Weights of a small image embedding model.
Model: 5.59M parameters, arch vit, norm rmsnorm, patch size [8, 8], layers 12, width 192.
Training: ademamix at rate 0.0006, 11200 steps, batches of 256, held-out accuracy 31%.
Rows from block 3 of a small image embedding model, named by matrix and row number. Rows with one number belong to one neuron. Each number is 500 + 25 x the weight over its row's rms, rounded and kept within 0 to 999. All counts start at 0. Numbers have three digits each.
After each neuron's rows are labels from the 100 images, of 14848, where the neuron reaches its largest size: "top examples" is what is common among them. Only what is clearly more common there than usual is listed. The data: photos of plants, animals and fungi (iNaturalist).
# gate: MLP gate (model.blocks.3.mlp.gate.weight, 512x192), inputs 128-191
# fc1: MLP up (model.blocks.3.mlp.fc1.weight, 512x192), inputs 128-191
# fc2: MLP down (model.blocks.3.mlp.fc2.weight, 192x512, transposed), outputs 128-191

gate.184:550495520567474475522460544489502525492488481450491516479516496509474510509488522475545523495501472498526511477487537508509502447473517474535486499454502503467472488499476531521477502506525488
fc1.184:479471492514490496449495496547523503500493478484524497519489518490491493494507463531498513533523468507484521542518573476481499494518502454544481482477501511488483517453488528494525492527502516
fc2.184:525540527521524492532459461494490510484520516515500504479494513462453477484504471503502541497489479536460476475472441484516514503504514486484534466491481491510471502510491519522477549531462468
top examples: phylum Chordata; class Aves

gate.506:524511543498523471446479579439523517477500482484481489504523494503455477510462498477478525498549492510505505516479503471516496548499492504516481515482543459480534529500518476511477503481482517
fc1.506:506490528458502486493546472531474514477497485441509509540550437502459487487516466510494511516496526512496517508518488467453491489495504504524523492481460507500529430508511516505478499452506520
fc2.506:489526477454507523480469457480560488512483512500534478527452483528458529473508485512516497500461501489505492523508531487544526508476459474525463497477494491520503483503514564512520478496493515
top examples: order Anseriformes; family: Anatidae

gate.417:529450520506571525466481532514505484463487487463514492516540511519515458503468506455535528499513494472523493476471527488479486477517545531536524486529478536551464484505483480508528512490508502
fc1.417:499494500481496493490528520471509463498456505467422467535502504514450522484487554540529530507486483467515474509526551460482502511472529525500489529472504462479491492500533495461458494479462511
fc2.417:488505500520472550458460473497499521521493494492487510508524490496486464468481481530478524516550522541469488532460502529483538507510482518541484478511520477492493490468495511501491463525473492
top examples: class Insecta; phylum Arthropoda; order Lepidoptera

gate.87:516479493448491489546465479488562517464497482544521512547506506499498509537492515513505497564520489505522490489492535462527502495540516501491498481455485455510495522501527556474474533488468538
fc1.87:485516509481516526536489525513485477467480448456524513540501538491513518491549489494494515484512459505492506503527549513476537470517483497514482480506519521468511487497468531487508546517516489
fc2.87:510492541510524479500481487532519500504475528536502572470478511474523523527469522482465474499523473483494497464493477454432539465478504454492454449517464517512457505475511499498503536490517497
top examples: class Aves; order Passeriformes

gate.248:466507488502512537480525457465525529485490459498501499481480518522496465531466502531520523511482502483507499465540534488463510477508490464551515477525502551452490474539540511490509522555493517
fc1.248:520541498479527514527495509529473530537493513506478515530481481442473496489509516518479499476466542488498527465510533525462466508531515445450486513546499504521496489495527472491506550540504536
fc2.248:531522469512567447543489526488493462530490508508501496500446499507492496504467526493544492467462458464460517451480545473503507474491498496499489518516498504521479484492521480496493493500471526
top examples: kingdom Plantae; phylum Tracheophyta; class Magnoliopsida

gate.210:519471555534515531480454453486529508521483468517504489508483484523502494511465521503504515507474496478502502499483507541543527528514470515485505492470497479485474513539466466535482521486499510
fc1.210:499488491484493492524502523504486471530491427479511483483481509489502479503467492482488469482549534503519506528456478529491493454497508519566474505491480508519502511506498513478478494465533538
fc2.210:484506429488486530451467475473517493499474473513484488456513493486497473471477461536446499448513529492495509481483515458490502510510486517485501488482540508506506469488524493468523523484470496
top examples: kingdom Plantae; phylum Tracheophyta; class Magnoliopsida

gate.193:499513538523511517495466535457475492501532464546528514465463477499464503470478509500501460497493475559504484486504493460501488501499483469516506452480494435506483460539521512495528501504508512
fc1.193:505491527517498487503533554518472502514499497492474495514510497481493459488456514513502531487510511505515560516509488509467544519514469486507485517507466502529492490501445473512491499493469547
fc2.193:462515492518466490557464490496535506497509460459507525529493480477466451506482468496501547512490518506540497530476501523528511501479508487487508520506488498495515475504479541532481529460450503
top examples: order Charadriiformes; family: Laridae

gate.379:521515499495502524460500467473526492506459470552512486507483527500532505501487493472485531505459523471479500530488533523493519535503523496482484493478519482547475532473519470527539537490518517
fc1.379:479492546478472462479490498513516485506506528526515504475467543502494491525542516455511499491490451447500467481507545491445521484545543534509470492490520510489520511526490514479533511490458510
fc2.379:509533533508509497501531462498538451487476494487494493481481452474467505515508534534451491502485533480530501479558481508523492527538495489511549494495506487502490443545523494453501447494513494
top examples: order Passeriformes

gate.287:502471517498489488551489516528519543543489490520502480516483458473481463534476506527571479501486496490547533504490458480463497511487520471510492526492499489495469519546504541522503475458503517
fc1.287:488508452470427529495522503518527480490493511471484457504495528527496546496543483501483480532507473508507489527510521505478523505527527497504521481494535492478472575473506543478486481513428475
fc2.287:493490556482494516498475516503458591496517531514507477515525527479467497505525507450512484490532492528505478479468507517528534544515518523469531476507503497523479547539540497489506559491498526
top examples: kingdom Plantae; phylum Tracheophyta; class Magnoliopsida

gate.372:513468529463533515550486538517511505514473501476541502571497489471510494516507477503475503517510556531492452503486548462500484501514492507504506486478467525482521511525543523551461510494490508
fc1.372:485513509495505485508472519490511499538493472510515535502478453496495468516481546477491523499516522524496478495495466475506516552504471488466484472465505481518538479524519515508543538496488531
fc2.372:543523484517444490507475507477459508503492527502507528525512469474510487478509521462456501467520501494518514494498556491476545511513505469494479495470496519493493533508523515547480541501555510
top examples: phylum Arthropoda; class Insecta; order Lepidoptera

gate.271:497494472494550463516525542446525471515482475541497512535510504498508509546505509494519503543453490518546508472514527499472506461450503500536525518514464528475510523530575489503498469520477507
fc1.271:487519464502516495463494535457502493504480511471476498433559493518481459482485490518523520500502486485543540469535519485486497499478509482546540497487536465524476490494463500466485459484519521
fc2.271:477487473458517504546505525514495485518457483500455462488543497503543477551547535513527462501543485491488504497486452448514480492536538519532500508520511459509497513525478531495489495461499542
top examples: phylum Tracheophyta; kingdom Plantae

gate.13:527456486470532515516514516506531509536482488491515535489531481493521487474503508467513506506454498496542488521534568497495526530492495532475491508499504496530433480511505506504493532490475499
fc1.13:499471489496488475496526492458516498473492482471551484464496514533476476507513516517563517511504480519518470475512501493550493481499482451522491515536489484479517484521513519493489493491499492
fc2.13:476501527498472547559473483461515464513531495456462499543474511521470499556516477450512515498493492488490470530526488476486509452546508485471526478486523457469499526463494486523465489537477536
top examples: order Passeriformes

gate.117:535436528536528484491510544513491507514503518527540489489519521519522514493500510511485474507460524504517512491506515506535479472525506493536485502492478503508509509519498522505496476538482475
fc1.117:510505529454495476454552494482490527520507516515562477487517483516490528516517503508456480498530529489481524491529496493522464532582482504513483516458538460498513487486465478485495484466482522
fc2.117:480488469447467521519513484502568502491517533505499491467504502525519466503512514522515532492504492509511489477476528551495514540462482529501508478492509490509486528514483465510522503506475510
top examples: phylum Tracheophyta; kingdom Plantae

gate.130:521508508533530486537471511498493488507496465502505531448492491488528505542482499489532477506501505556483516487516487488518497489515482536477525469532438514489474560506485501498470540517499573
fc1.130:509481515459485502515520536522502479508500527485519508537474499497497502487489520539520509517502488492529488522478496503493501519525541499507514509478548484489496512485514515517485542536522504
fc2.130:549482535475498521489471495488511542530495532488480472486481541512533512540488469448533472509532476431499509487530476474504495477564460477521528494534502490501492510526529528493506497490483475
top examples: phylum Arthropoda; class Insecta; order Lepidoptera

gate.163:527477535513548516519528559497519477504504472512469496517427468515503508499485526486514458515503474522515487504496493475486477478479488525490489483507467538532512493487584481496496468506546492
fc1.163:482493527505458493490479542506487532490530523506548478470491494516520483522506505470529503469479504482483519451519499486513527547530477490498520512521503497498498499517465507528471486462456518
fc2.163:480490499520482483523493527511499462511519529511482492510476510511559486471516493500536474482514477489493510506505508474547496480456484479466543474492509512463522502433520503498479513489580534
top examples: kingdom Plantae; phylum Tracheophyta; class Magnoliopsida

gate.358:482466474497494493504517485433531469463495475526541480525482497540521485483485529511476490520497537514529479494469481463527457513465474539502489459493484475556541512514501501481511546494489507
fc1.358:482508541487466501525491452505516537538466497471509538471540500496494492535525466507496477459517526537499536512444519512513548493487546481527522551510526517485502488518510504506473504490458494
fc2.358:513523495488475466489516489467472506474487500520447481487484552521527478482488495506498520477486495524511497510489463481440524509500481512461478487497515503501538500560502459474512508481533478
top examples: phylum Arthropoda; class Insecta

gate.54:506503497463567496510489523488531476518504484532507519514509481487516540512481492497478495504525526507470509496504523473524497503496548503464532518530500484460496501522498559531504522514471485
fc1.54:485541425519506466450532507460470501506492535487499501502544484528440498494505493486516479510477514487492534517496445501516462504555515548439519495453473532515488485525523434513514506496565554
fc2.54:551464495485473532535519435525518547479464482479481475525516468444503527533545460485501500496525515475492508508479528493551462513495499519488541463484470475488501516508473504499508486464499494
top examples: order Odonata

gate.115:493492491484505463500534526516477509459481498405517511520498551496519500469508500476477494497471517513540516500482493494527431502436550495557522513497468509502493519491521521516490487506475459
fc1.115:537471463478470508431524516508496485494535496486508528446529516498556501473509486517506558496523439468509495502499487510522532498562509475501485472496529494516490459468488498449509490565494471
fc2.115:458505578476482467523449522496494473477468465516580493499515492491470472545528528497502519516536527542486514539512499522524495521498504507495484473486475457506497539559469524500539565505501457
top examples: phylum Arthropoda; class Insecta; order Coleoptera

gate.275:547473524482543450510494472424484516445519461542550531552511510479473487507505485491492508485490470480525494498504512496461522510509498501501538487470476494506498472523507529486524523507526478
fc1.275:483492534486480535533477511470503483511526508545512488512481487482525500497514488494502512494510542474501523509511469540522549458486507516501468558507498484483510516483476475539488527483487539
fc2.275:528507499556503545470481500547488503494501544518485537569468460460479526531499497534469473502480510508502513530509503481496482521486495470530469497536491530504508471490501474509497486524486488
top examples: kingdom Plantae; phylum Tracheophyta; class Magnoliopsida

gate.297:496493477490525492507532491540544506508515487501531517478482512488488469524510487505487490551491506525508482473530509499495491497476471520541493483508466530510518514555523520501479464545477493
fc1.297:514497514481512508549454486500489559467495525483476527527487479469486502479488457482519503503481491482502472522446549488507519484462519475494475484508510502523479538431508567515493505482501489
fc2.297:533479508515494501474492473511553479476505465463526500501532460529500520486483529485479503482502499472540475500526540462532487461486498451493485468521446508550481532472501524537460502518478493
top examples: kingdom Plantae; phylum Tracheophyta; class Magnoliopsida

gate.114:524508508491506546473498469504484506430472467486526468526502470477484449451453480501534530491479495549487458479517476492521452529503510491552519486512471483523490491520544549481494486517469499
fc1.114:537501488481512468481533546494485488503514514484482453533503515470520493499516517522522517513548505489525513548522517498492524441522528507464537491488496496540456470517509514476490533488494510
fc2.114:461503498496526520507538548469486505480478513443511456516506535499479513476511490501472492465539553503494494537431481480514461493500528496532502521502511512498529509517462470498490480471492484
top examples: class Insecta; phylum Arthropoda; order Lepidoptera; family: Nymphalidae

gate.18:526482528524464513493464522470476455517530490510560491530484516496504489539476543435504503496480471494464514476506485480522526492486449495469506471498537465478503499493510505510521487473549484
fc1.18:501506531454496525473509462498500491486501473467486494498502533535497464507542509481511471507497472504465467512524510514545502510492517545508475473506502490512520519528517520492472529451513488
fc2.18:537518493504505508473491490545493517483475475472454487486467478481492480435515463478493498489517492515496524487494540489452504511506504509465559532504486510509483500520498478536473495509482453
top examples: class Aves; order Anseriformes; family: Anatidae

gate.63:503484473455491551483490501488458488448498464500531488567499522487542473520475520478448491513464497495472520554493501480499504516476500494499487488504474498478507520480517518544474504480505518
fc1.63:506560541524461510511524469466517494472501504521449485463492490489500497455479503526519451516532525480487522456512464486472498474535520551468517505497479469545532458507461486501495546475487472
fc2.63:488507489494468465468551470471527484505488516512501487483520468541495481497539497537491507543479495448524508473549531506497474490476478486486495475501535532473455508510489488485493498557489521
top examples: order Lepidoptera; family: Nymphalidae

gate.422:508503514500506511518458507528488548486498475495519449518481509504492483480495499481488485482464499525522486497502506504509443505501486498480506526480447524507465493501493505531466454464519520
fc1.422:509519491500504459480504504488553492482508520455515503484503511499488463508491548476532528529504476474515492497528555474506522487548497493504499496504522495509484455503472499452478445512465473
fc2.422:505477506490496505509494553479512481480531524475475513513425535509528493530524530488537513496515456524502496523521504463521497506513500491491442536540515506458490486495460542518506520500509508
top examples: phylum Arthropoda; class Insecta

gate.306:563455523503504471482501495494486492420481501492502468532525507512510482498491496455524511584514525493520474531521544511493510474541512474492490486486503517531475494491485511479472476478508522
fc1.306:479492491541512497496490497526499503443549481532485561521515458521500511523506506502422498456524535488505488522430542505521530504493542504462489444513518499504513488496476532497520481475472492
fc2.306:548491525485465541486498516513512535469472511519468467508476519498493488502500467476471497496493507538531484485506506486508483527519525515487492513489477488504498520516500489448451491496482535
top examples: order Passeriformes

gate.327:528449492467514509482502480528525461492476463467469485514503506474494486463513483452517491504499512507509479533491537499512502520462506506497519469507460552510496458518519506479522536543542475
fc1.327:504512484519508536461482468499490496519472479501491484473443507525498471514496474466498500492513523475508505551506497496511496540516514512488507475515538476472472500507501486520543477475506489
fc2.327:496451493523532493498528468445489476500527477529487492463468509489521547472504432486490474537502496499486488504487492486503555528487481512514512470501455482492513527482484495491486466509486514
top examples: order Lepidoptera

gate.205:537493513521514492564420522524505543473463499478501482533516487476519541478508480485514491484514501490530500478459516478511459506548487493485504503503468495536506486489515546534484535496482525
fc1.205:472463497480480487510520516492528512556468513498534528520485540486515496506488542475506524509531455506487484497496468478512494478485464425527443466537547529486502451512507486505481521510517485
fc2.205:551506518502515464527511469528523519503481505490534476506509482481519515486495524482520490485532578490494548509484543448533510503529505510517526496501450526549546465515529538520541496490535504
top examples: phylum Arthropoda; class Insecta; order Lepidoptera; order: Hymenoptera

gate.284:505466480451489512455488490533555478495487491464498489505480532501539500490498547496524478522436495507524535496517497509533448546484488508519549506469469535487506480479509506503472482537512559
fc1.284:491520506533491490466517452496507501461508492513459494552480520520575520471492526485468510481520527494524479487485483557509477439501479510506462484488485496490510539538498464511509492530525521
fc2.284:488533526465515499482493522478459489499505548550467509489521469507470498493501483476499527495502522528521470483497543487451512521523498505452523450479507531469518512503522514490503537481484464
top examples: class Insecta; phylum Arthropoda; order Lepidoptera; family: Nymphalidae

gate.196:521493525508522465522495483488489487498504482470502492481485499482541511511490529456518474497479501519497475460487504455502472515533512457483465503518485485509508537484525504533467484500503488
fc1.196:496524492447517503518487493517488460477552503491502464508508480505513529477500536502515516468504475522489480480482482518515486566484455472434473499499543488486487477476528470498492486517482457
fc2.196:496485493524516509488455521515530521530509512557468547539518486453487520518508494501491469506513510506469509524500489476490500497498531477464480506487482481512517476490533475464502548481494464
top examples: phylum Arthropoda; order Lepidoptera; family: Nymphalidae

gate.158:494529528515474517487477533504537547534455512482523501494463535485504482502465540540484485492480490482484507521493488542495464548510473479483504472497518468532463519504474468510468492512527481
fc1.158:501475502511510497523484491521478496494510521534505504484476543501488540501517462436501476505488534506498468507465480499483501436471489504511481475489499471463462506534516481514549481489496543
fc2.158:493479492481503520538507501521523489577532473499433457507522513533468466536528560498514487487517526506530467453488489535553490589506490488502510505486529522518466449531491526509486497458481499
top examples: class Insecta; order Lepidoptera; family: Nymphalidae

gate.434:459472509510499493474506503468504519495506485541486518492479485474509464509488531459498521503509526492467501480508501487502496517501493503503477505507503535550478514500485488542478497468459561
fc1.434:481449496527527474490485496471510475511494517519511527462515509462510480539508487510498480515494490508475509510463491496503483514532488502462531507502475518484512484462511481516512463471470498
fc2.434:499526419480472525491479444488484544507502477456530496498497487507493521488462441473504469468498477512479483519463476510495530483490497515505525545525494525469466512477546514499468521524510487
top examples: phylum Tracheophyta; kingdom Plantae

gate.299:512531450542517572506489504456473481522465532459493457514503489524481498516498492510472494485461499518475485484514505482489462474467495504511542533483479506449473482499541502521474493531534476
fc1.299:481498542462500526462458497496544502500499475497511550510467467511526489518505506486486508486473450477523478554520495515505467551523498434482494533527521505526509494472502505511466519527483489
fc2.299:464496474533512533461472525494465489469477488508511561503508552495466497471499460517479510533502509497503480552507494501521496513502477470511493534491465507480522532487557502526505501510475490
top examples: phylum Arthropoda; class Insecta

gate.366:509469513479519494514492515453507547550472532503513497509498490483514473547450518523543519542502517463505531510527487484509470493503438478531498511506509525465465529518493467501486510498483548
fc1.366:467532516489524493527483482493484543479513503554492562545495477510538471516482494513512546533501487496546490455478486479453518457480506454496475483511513550486506498490479487539440518525471519
fc2.366:493496482513522524498505502511445476531499498537502514520509451547523498495519489529503456501463473483509506548505452473484504512522491492448483468469498502557523530467523481517507456484521497
top examples: phylum Tracheophyta; kingdom Plantae

gate.359:521477556520538484513483475497491534482536465521526496511496519530477501485485532458495477510473489514535475450525495480513531484495543465469518496498501521472496461544511517500512519500508513
fc1.359:522469478509489496491494506459537514507491538525512519466506462551498512506525510540539515503484510482534532483519519473511507512526479503524484501479469480515523505530467468551491491553505531
fc2.359:523505532479458481520497492482474528505553453529492467487491500476528469522501479460506477480517491477498457490526489491496527455534509528453520485543504492510508444490535455481517531482517513
top examples: order Charadriiformes

gate.300:457428518485492524513488495488549482511479471460506524447492487508478473502513500528500513502476469497482474521502491473533523481512496501591474518495525508505477483494544502546517529512489500
fc1.300:481463509499516495530519538477458465504545501514490494486498515521539471530493500451486481483501520501490521487434462485506515483477483529504489494494507528517549482511516438513511527475564537
fc2.300:483496451476495520498520491504513504501488488457511524498526491499518506470534511535492479471516527517489485518529546485478502540457477558463506488530476512482504512499535499450498519510546494
top examples: order Charadriiformes

gate.191:503492493517521495531530506426502477501494483501485509498490495511487468474492508484508470480497498482456493525512457454558501472423500505532466520483529507503509515472509486555492489499530496
fc1.191:517513493492542468535494447506493515470469499513497477517529548497510501486489477548541464536494494509480506459469496536486485471461497539483537520499480513542490501522482499523520504500500520
fc2.191:524518481474531497473492515473521483500517488483516527532494483489553520485515526550461489512489487511474461476480502485503504526526541527471518494536508453510478497512536523538496465517470467
top examples: phylum Tracheophyta; kingdom Plantae

gate.266:516472526503504521500477483502530531471493460462509481539519519497427451526487507485535475541467497476513486457520542492500488493507496491516585507531519492530467506523483499535517502472510555
fc1.266:467452505513489483514518495500484516491530480463525489536519507527461457515465483527509543512493506454556497506478493493489507491536486479498522508494517510532497535501466482476506513487486524
fc2.266:536516475477506486521480478499465528505470460518468503488497441547530495523514466527478507479537459499503480525517526483475498562535488508476527485471499507486527509512536490505508504518514524
top examples: phylum Chordata; class Aves

gate.161:520487560533494468493460523500534506489499497521538491478447529495496512509494531520518494491497499477461486446512465512497505470515502449476520469554504530518496499510550500524481477495544486
fc1.161:503527541473510537523519460518483535460516500473459503500520473485524481518554456468522525506507480494477488512510494486513515479500502548510508504547524489507516520501542536546437566495490498
fc2.161:485452493518492528481496532461507530518462476478486488437528500513496486461509493479530517519497512505480501485514456452474534470545497502504518524481498454491488510485483451518488516539534488
top examples: order Anseriformes; family: Anatidae

gate.438:508501504455449498512515499493516516476505502493541527512489451521491504510519521531489506509447522509481507516465504476525454548529531479522503497511510462528462516528502536507515472477458499
fc1.438:466530490486456529498474500515478493526467512476524461518468493517494471490488477492456487545442495486447489512493501512514449557524468484466498478517492466451469531477522491517509509462489531
fc2.438:488511566504526495520502535512520441546445441511486511512533504518514503537508552486499497526484489518521502517481549490500479522479524509498501480450493504491479496544493479503512523532503509
top examples: order Lepidoptera

gate.109:517505519508463523495486550500508453491487448485477482556518466473498440548479545497505515517505485479480488514518549509492491509490525534512533514528548496542462482469538520498526565467485501
fc1.109:440500500470502531522474508495513497479493491459492543505487484572491491466513489487494518544479490488511477488482524490505495528440496500501474465488456529504484471468478521491512527551497487
fc2.109:497529543502493486486535509470499476472507524475487509466482493457468469511508517469467495503473490475470513516475558465516491453545545499552479478470523504528500493493473517520525524519452527
top examples: class Insecta; order Lepidoptera

gate.451:495500527454512507480471511489527471473493490504528513557442518514482479515462478495523483494496470523487489489506511480448508535513455465469519469520526525533488535484544563498492516476487526
fc1.451:482502470470522509512480508513500509553494517473529493507490509521519539487503522491518501471467468511497541486512478503465472539550462500482520521489510507502511534475525520486474451480503505
fc2.451:507524518470464490498484500495464466565548527515492459510489484503507545500514510494510522476430478521487508504512519548506494548492466515429494507541518472502534478478493475477537513508532497
top examples: order Lepidoptera

gate.497:511481514540486506438515511543512528468505508491568477505472515493518485452481499521507487520518464457555486472509474505533503483503441495527497482483512465497533516507496527487486507477506502
fc1.497:479499508486474523519507528489508437517513472536488506461477504484505527536531545527505493462507496516486507522491532516509513518536485491462527496482502523522496504449571514510498499500537525
fc2.497:491483449493489532489491543484489508458502526471527523510498532523549480476460447518496502474523531491496481520507453463483509475517521526507481466523505463495519452506477448510466490500499511
top examples: order Anseriformes; family: Anatidae

gate.439:453514519479489506497476499487505506438518495548540483510492504523491506518458476476466523492494541482486452516476511510497522529493528524505543455494511511513486463522483547531496460458435500
fc1.439:487531504492492459532471482506512518507481487509530508483494499459500487459469477532473514541481450492504474492504498525517523523514474479547502527522547463448494515530539502460463469476511492
fc2.439:500478502527504478501446490497524536490459502542509538493502484505493512522469473473476485518511498517476449510487525508524522473468493508547492448476512507462487542464559526487460485454484473
top examples: order Passeriformes

gate.251:534460524498491497472476487501536483476532546490495508526472484512473487510475516511503485489488531490517523483474550466525470495522504497507525496490499493495499518518540499528459476543512521
fc1.251:510504539526498513469524525509521515511492471505481488456488512531486495535484545525469485530483501483497505468512505543537463570527482519510512509461553504468498511528458453509496473501441533
fc2.251:497462474480507493496518509512532469495517479487489509476477498509520475506497540518538481514478491536513500463442484474543487504522463507520479566507509518469551473491527520513501513498488518
top examples: order Anseriformes; family: Anatidae

gate.377:511462438503510507475498488458511509477445518502524496506496541503526490509491530519520463495486509463506487491532475495493490481513517493505560463465475486523487515474477509539513481479488531
fc1.377:539486493517539492526482502496499475503547464514499481476480471465476483508548466495508493493491536535508522512502523472529516517530553504521491535463537478542511514497526486522464492523529456
fc2.377:478458462512509497497493489552508530510503515499514512535497507464518559466501491464487492478447499525469486516518495472505475512507509515465491485497455519503520507499505515527511486456492538
top examples: order Charadriiformes

gate.126:506507508479512522491484487496505515524499463493484496538508486539463454504443530470522499554466472541502463440492486490499507513475509505504497481488490501548512512513524498530506524510511502
fc1.126:461520523511477472532549536481557518518535508479507515501524493482481497503511505507496504500528498499490529513513516516492483532539509516548469544476482503528460483484493518533519519505475521
fc2.126:504504503478470499542514510492499447504504490534520496542476523513486517508513462499478463485503546452485491496542556523497516470469518487436540504531502517510476490501504518544499506547489507
top examples: order Charadriiformes