python train.py --model="image embedding model" --dataset="photos of plants, animals and fungi (iNaturalist)" --am_softmax_margin=0.1 --epochs=73.6 --final_lr_fraction=0.01
Rows from block 6 of a small image embedding model, named by matrix and row number. Rows with one number belong to one neuron. Each number is 128 + 24 x the weight over its row's rms, rounded and kept within 0 to 255. All counts start at 0.
Before each neuron's rows are labels from the 100 images, of 14848, where the neuron reaches its largest size: "responds to" is what is common among them. Only what is clearly more common there than usual is listed. The data: photos of plants, animals and fungi (iNaturalist). In brackets: how many of the 100.
# gate: MLP gate (model.blocks.6.mlp.gate.weight, 512x192), inputs 0-63
# fc1: MLP up (model.blocks.6.mlp.fc1.weight, 512x192), inputs 0-63
# fc2: MLP down (model.blocks.6.mlp.fc2.weight, 192x512, transposed), outputs 0-63

responds to: class Aves (87); order Passeriformes (54)
gate.257 [104 112 116  78 153 115 128 117 153 136 155 119 168 108 109 150 119  97 146 122 134 159 152 122 121 109 149 133 129 144 157 151 140 149  93 131  82 138 122 120 133 141 110 129 117 130 129 116 153 139 163  94 135 120 119  71 125 152 129  81 109 118 132 107]
fc1.257 [115 131 123 121 159 137 188 148 150  86 139 154 163 130 104 184 123 123 109 123 117 145 111 117 116 146 161 129 153 146 136 117 123 145 105 125  95 113 167 120 106 111  86 140 119 167 137 117 107 127 136 124 140 155 111 120 114  74 157 154  78 133 130  80]
fc2.257 [146 143 136 116  87 128 142 111  81 143 140 147 141 178 139 136 165 138 120 171 124 116 128 153 138 107 111 144 125 126  99 111 114 136 150 116 126  93  88 151 147 106 118 128  96  91 128 100 102 131 111 137 140 138 151 106 156 114 139 150 185  98 129 112]

responds to: kingdom Plantae (39); phylum Tracheophyta (39); class Magnoliopsida (30)
gate.270 [129  77 103 127 152 145 109 114 147  97 140 139 169 108 136 113 131 102 151 121 132 174  96 135 111 130 174 129 112  90 152 118 153 112 124 119 157  94  98 121 135 114 107 130  84 140 138  96 153 152  98 138 131 138 120 128 103 146 141 122 128 124 180 134]
fc1.270 [141 113 101 108 144 106 143 108 106 167  84 116 161  90 151  80 135 129  84 131 135 121 102 108 153 140 132 104 122 133 158 113 117  95 144 131 161 130 131 111  82 103 145  92 119  93 143 103 128 163 147 108 123  72 104 101 116 127 105 143 124 140 137  89]
fc2.270 [ 77 138 128  87 169 115 133 153 103 102 137 140 166 119 153 121 133 134 134 123 122 174 150 148  93  85 138  94 113 178 115 108  68 133  79 117  85 147 117 152 113 149 127  91 119 148 139 111 127 128 107 102 148 155 133 144 126 166 144 148 101 119 135 144]

responds to: class Aves (85); order Anseriformes (36); family: Anatidae (36)
gate.179 [143 102  98 105 118 139 158 113  97 124 152 111 115 116 153 144  91 124 120  94 146 135 119 113 175  99 140 140 151 102 109  90 181 120 144 157 150 156 140 125 158 125  79 100 144 150 130  96 137 108 129 103 147 139 137 138 126 162 200 114 125 108 132 164]
fc1.179 [122 134 153 115 122 172 117 125  94 137 142  76 117 155 111 116 127 127 104 158 153 110 105 112  88 103 125 143 153 136 153 110 125 108 135 144 116 114 157 149 133 116 134 128 150 153 133 159 105 157 163 137 164 149 151 157  87 169 111 150 132  97 129  95]
fc2.179 [151 132 100 130 103 129 144 120 126 146  97 125 149 145 117 117 111 104 117 121 135 105 120  92 118 130 111 181 132 124 134 170 183 113 131  59 102 104 138 134 139 113 102 121 101  98 147  88 152 125 111 120 167 115 143 106 126 152 120 144 117 126 125 100]

responds to: class Aves (83)
gate.484 [148 133  88 105 112 121 149 125 147 140 128 125 178 195 141 164 110 134 135 112 141 110 155 133 162 120  99 104 148  89 134 112 149 203 144 132 137  90 102 172 120 112 111 133 113 163 131 117 155 119 135 146 151 148 100 127  90 141 115  88 116 124 101 121]
fc1.484 [128 100  69 120 107 124 117 101 106 151 101 117 102 149 120 102 130 120 108 154 141 126 140 118 139 131 135 109 128  94  87 126 127  95 154 128 123 181 139 109 130 121 158 104 138 107 138 119 167 105 172 142 170 143 133 158 112 144 101 132 116 141 125 165]
fc2.484 [138 108 125 129 124 163 123 142 145 161 103 123 112 132  93 124 120 119 104 175 126 131 183 140 141 142 117 126  74 175 164 126 111 159 115 122 151 132 175 160  97 136 133 116 131 136 140 129 120 118 126 145 121 116 120  91 132 119 121 148 130  88  88 145]

responds to: class Aves (84)
gate.419 [155 109 162 140 133 169  99 153 122  95 170 120 155  96 131 174 101 102 135 127 167 139 113  81 154  99 153  79 143 103 112 126 146 188 110 111 141  96 131 129 194 136  95  95 161 139 129 138 132 137 141  89 151 184 150 116 107 151 113  69 158 139 142 160]
fc1.419 [125 134 109  95 112 155 104 111 141 129 111 117 159 116 109 144 159 139 119 124 123 117  97 179 179 128 163 123 128 145 103 108 112  95  82  98 134  84 167 143 153  70  95 123 138 109 133 126  88 111 116 124 126 155 127 125 120 116 118 142 132 148 140 146]
fc2.419 [147 152 154 120 110 126 148  80 137 133 140 110  89 174 127 126 116 125  82 118  76  95  86 164 122 118 124 143 125 160 156 215 193  82 149 146 103 159 153 140 104 120 122 110 109 129 164 120 124 101 119 119 127 134 145  90 132  95 120 142 116 131 133  68]

responds to: class Aves (97); phylum Chordata (97); order Anseriformes (68); family: Anatidae (68)
gate.469 [139 148  76 114 168 135 121 110 105  88 108 136 158 116 160 163  99 154 149 132 149 117 106 169 178  82 140  89 114 132 106 142 145 152 121  78 129 162 123 148 154 114  85 152 115 134 114 126  85 103 127 128 133 140 118  97 150 160 134 138  85  93 173 140]
fc1.469 [141 156 129 128  87  75  80 129 122 119 159  85 102 140 180 127 124 143 134 119 128 132 134 138 138 150 116  79 115 126 108 143 152 161 171 149 111 172 124 114 119 138 167 135  88 104 140 155 125 140 138 165 125 111 150 155 112  75 105 122 107  99  89 148]
fc2.469 [147 118 138 132 140 114  79 111 156 138 133 143 133 115 150 133 142 152 121  83 103  89 155 142 128  92 124 121 183 126  71 153 117 138  72 123 126 123 117 103 145 133 124 152 137 143 159 120 145 137 152 158 110 171 106 101 184 107 160 134 140 141 134 192]

responds to: kingdom Plantae (52); phylum Tracheophyta (52); class Magnoliopsida (43)
gate.212 [140 118 114 133  94 118 164 159 146  74 127 182 143 109 153 170 129 110 160 144 138 143 142 125 167  95 132 123 127  90 109  92 118 147 120  83 124 134 119 125 150  49 163  99 106 162 139 139  48 121 119 109 117 112 115 107 117 145 132  95 114 121 146 108]
fc1.212 [103 151 130 150 122 140 122 120 147 160 137 178 140 108 141 132 132 123 128 117 104 116 106 105 146 117 133 102 140 158 137 108 147 114  75 102 140 109 110 140  83 149  98 101 105 133 130 129 114 132 101 156  92 110 158 108 131 134 125 168 115 122 125 125]
fc2.212 [124 146 136 100  89 161 150 144 138  93 124 136 156 126  91 133 163 137 142 140 145 131 134 114  96  79  96 101 116 133  91 154 143 123 150 127 136 121 179 142 101 116 141  83  87 116 116 136 114 115 107  87 149 128 111 150 142  78 135 139 148 170 128 148]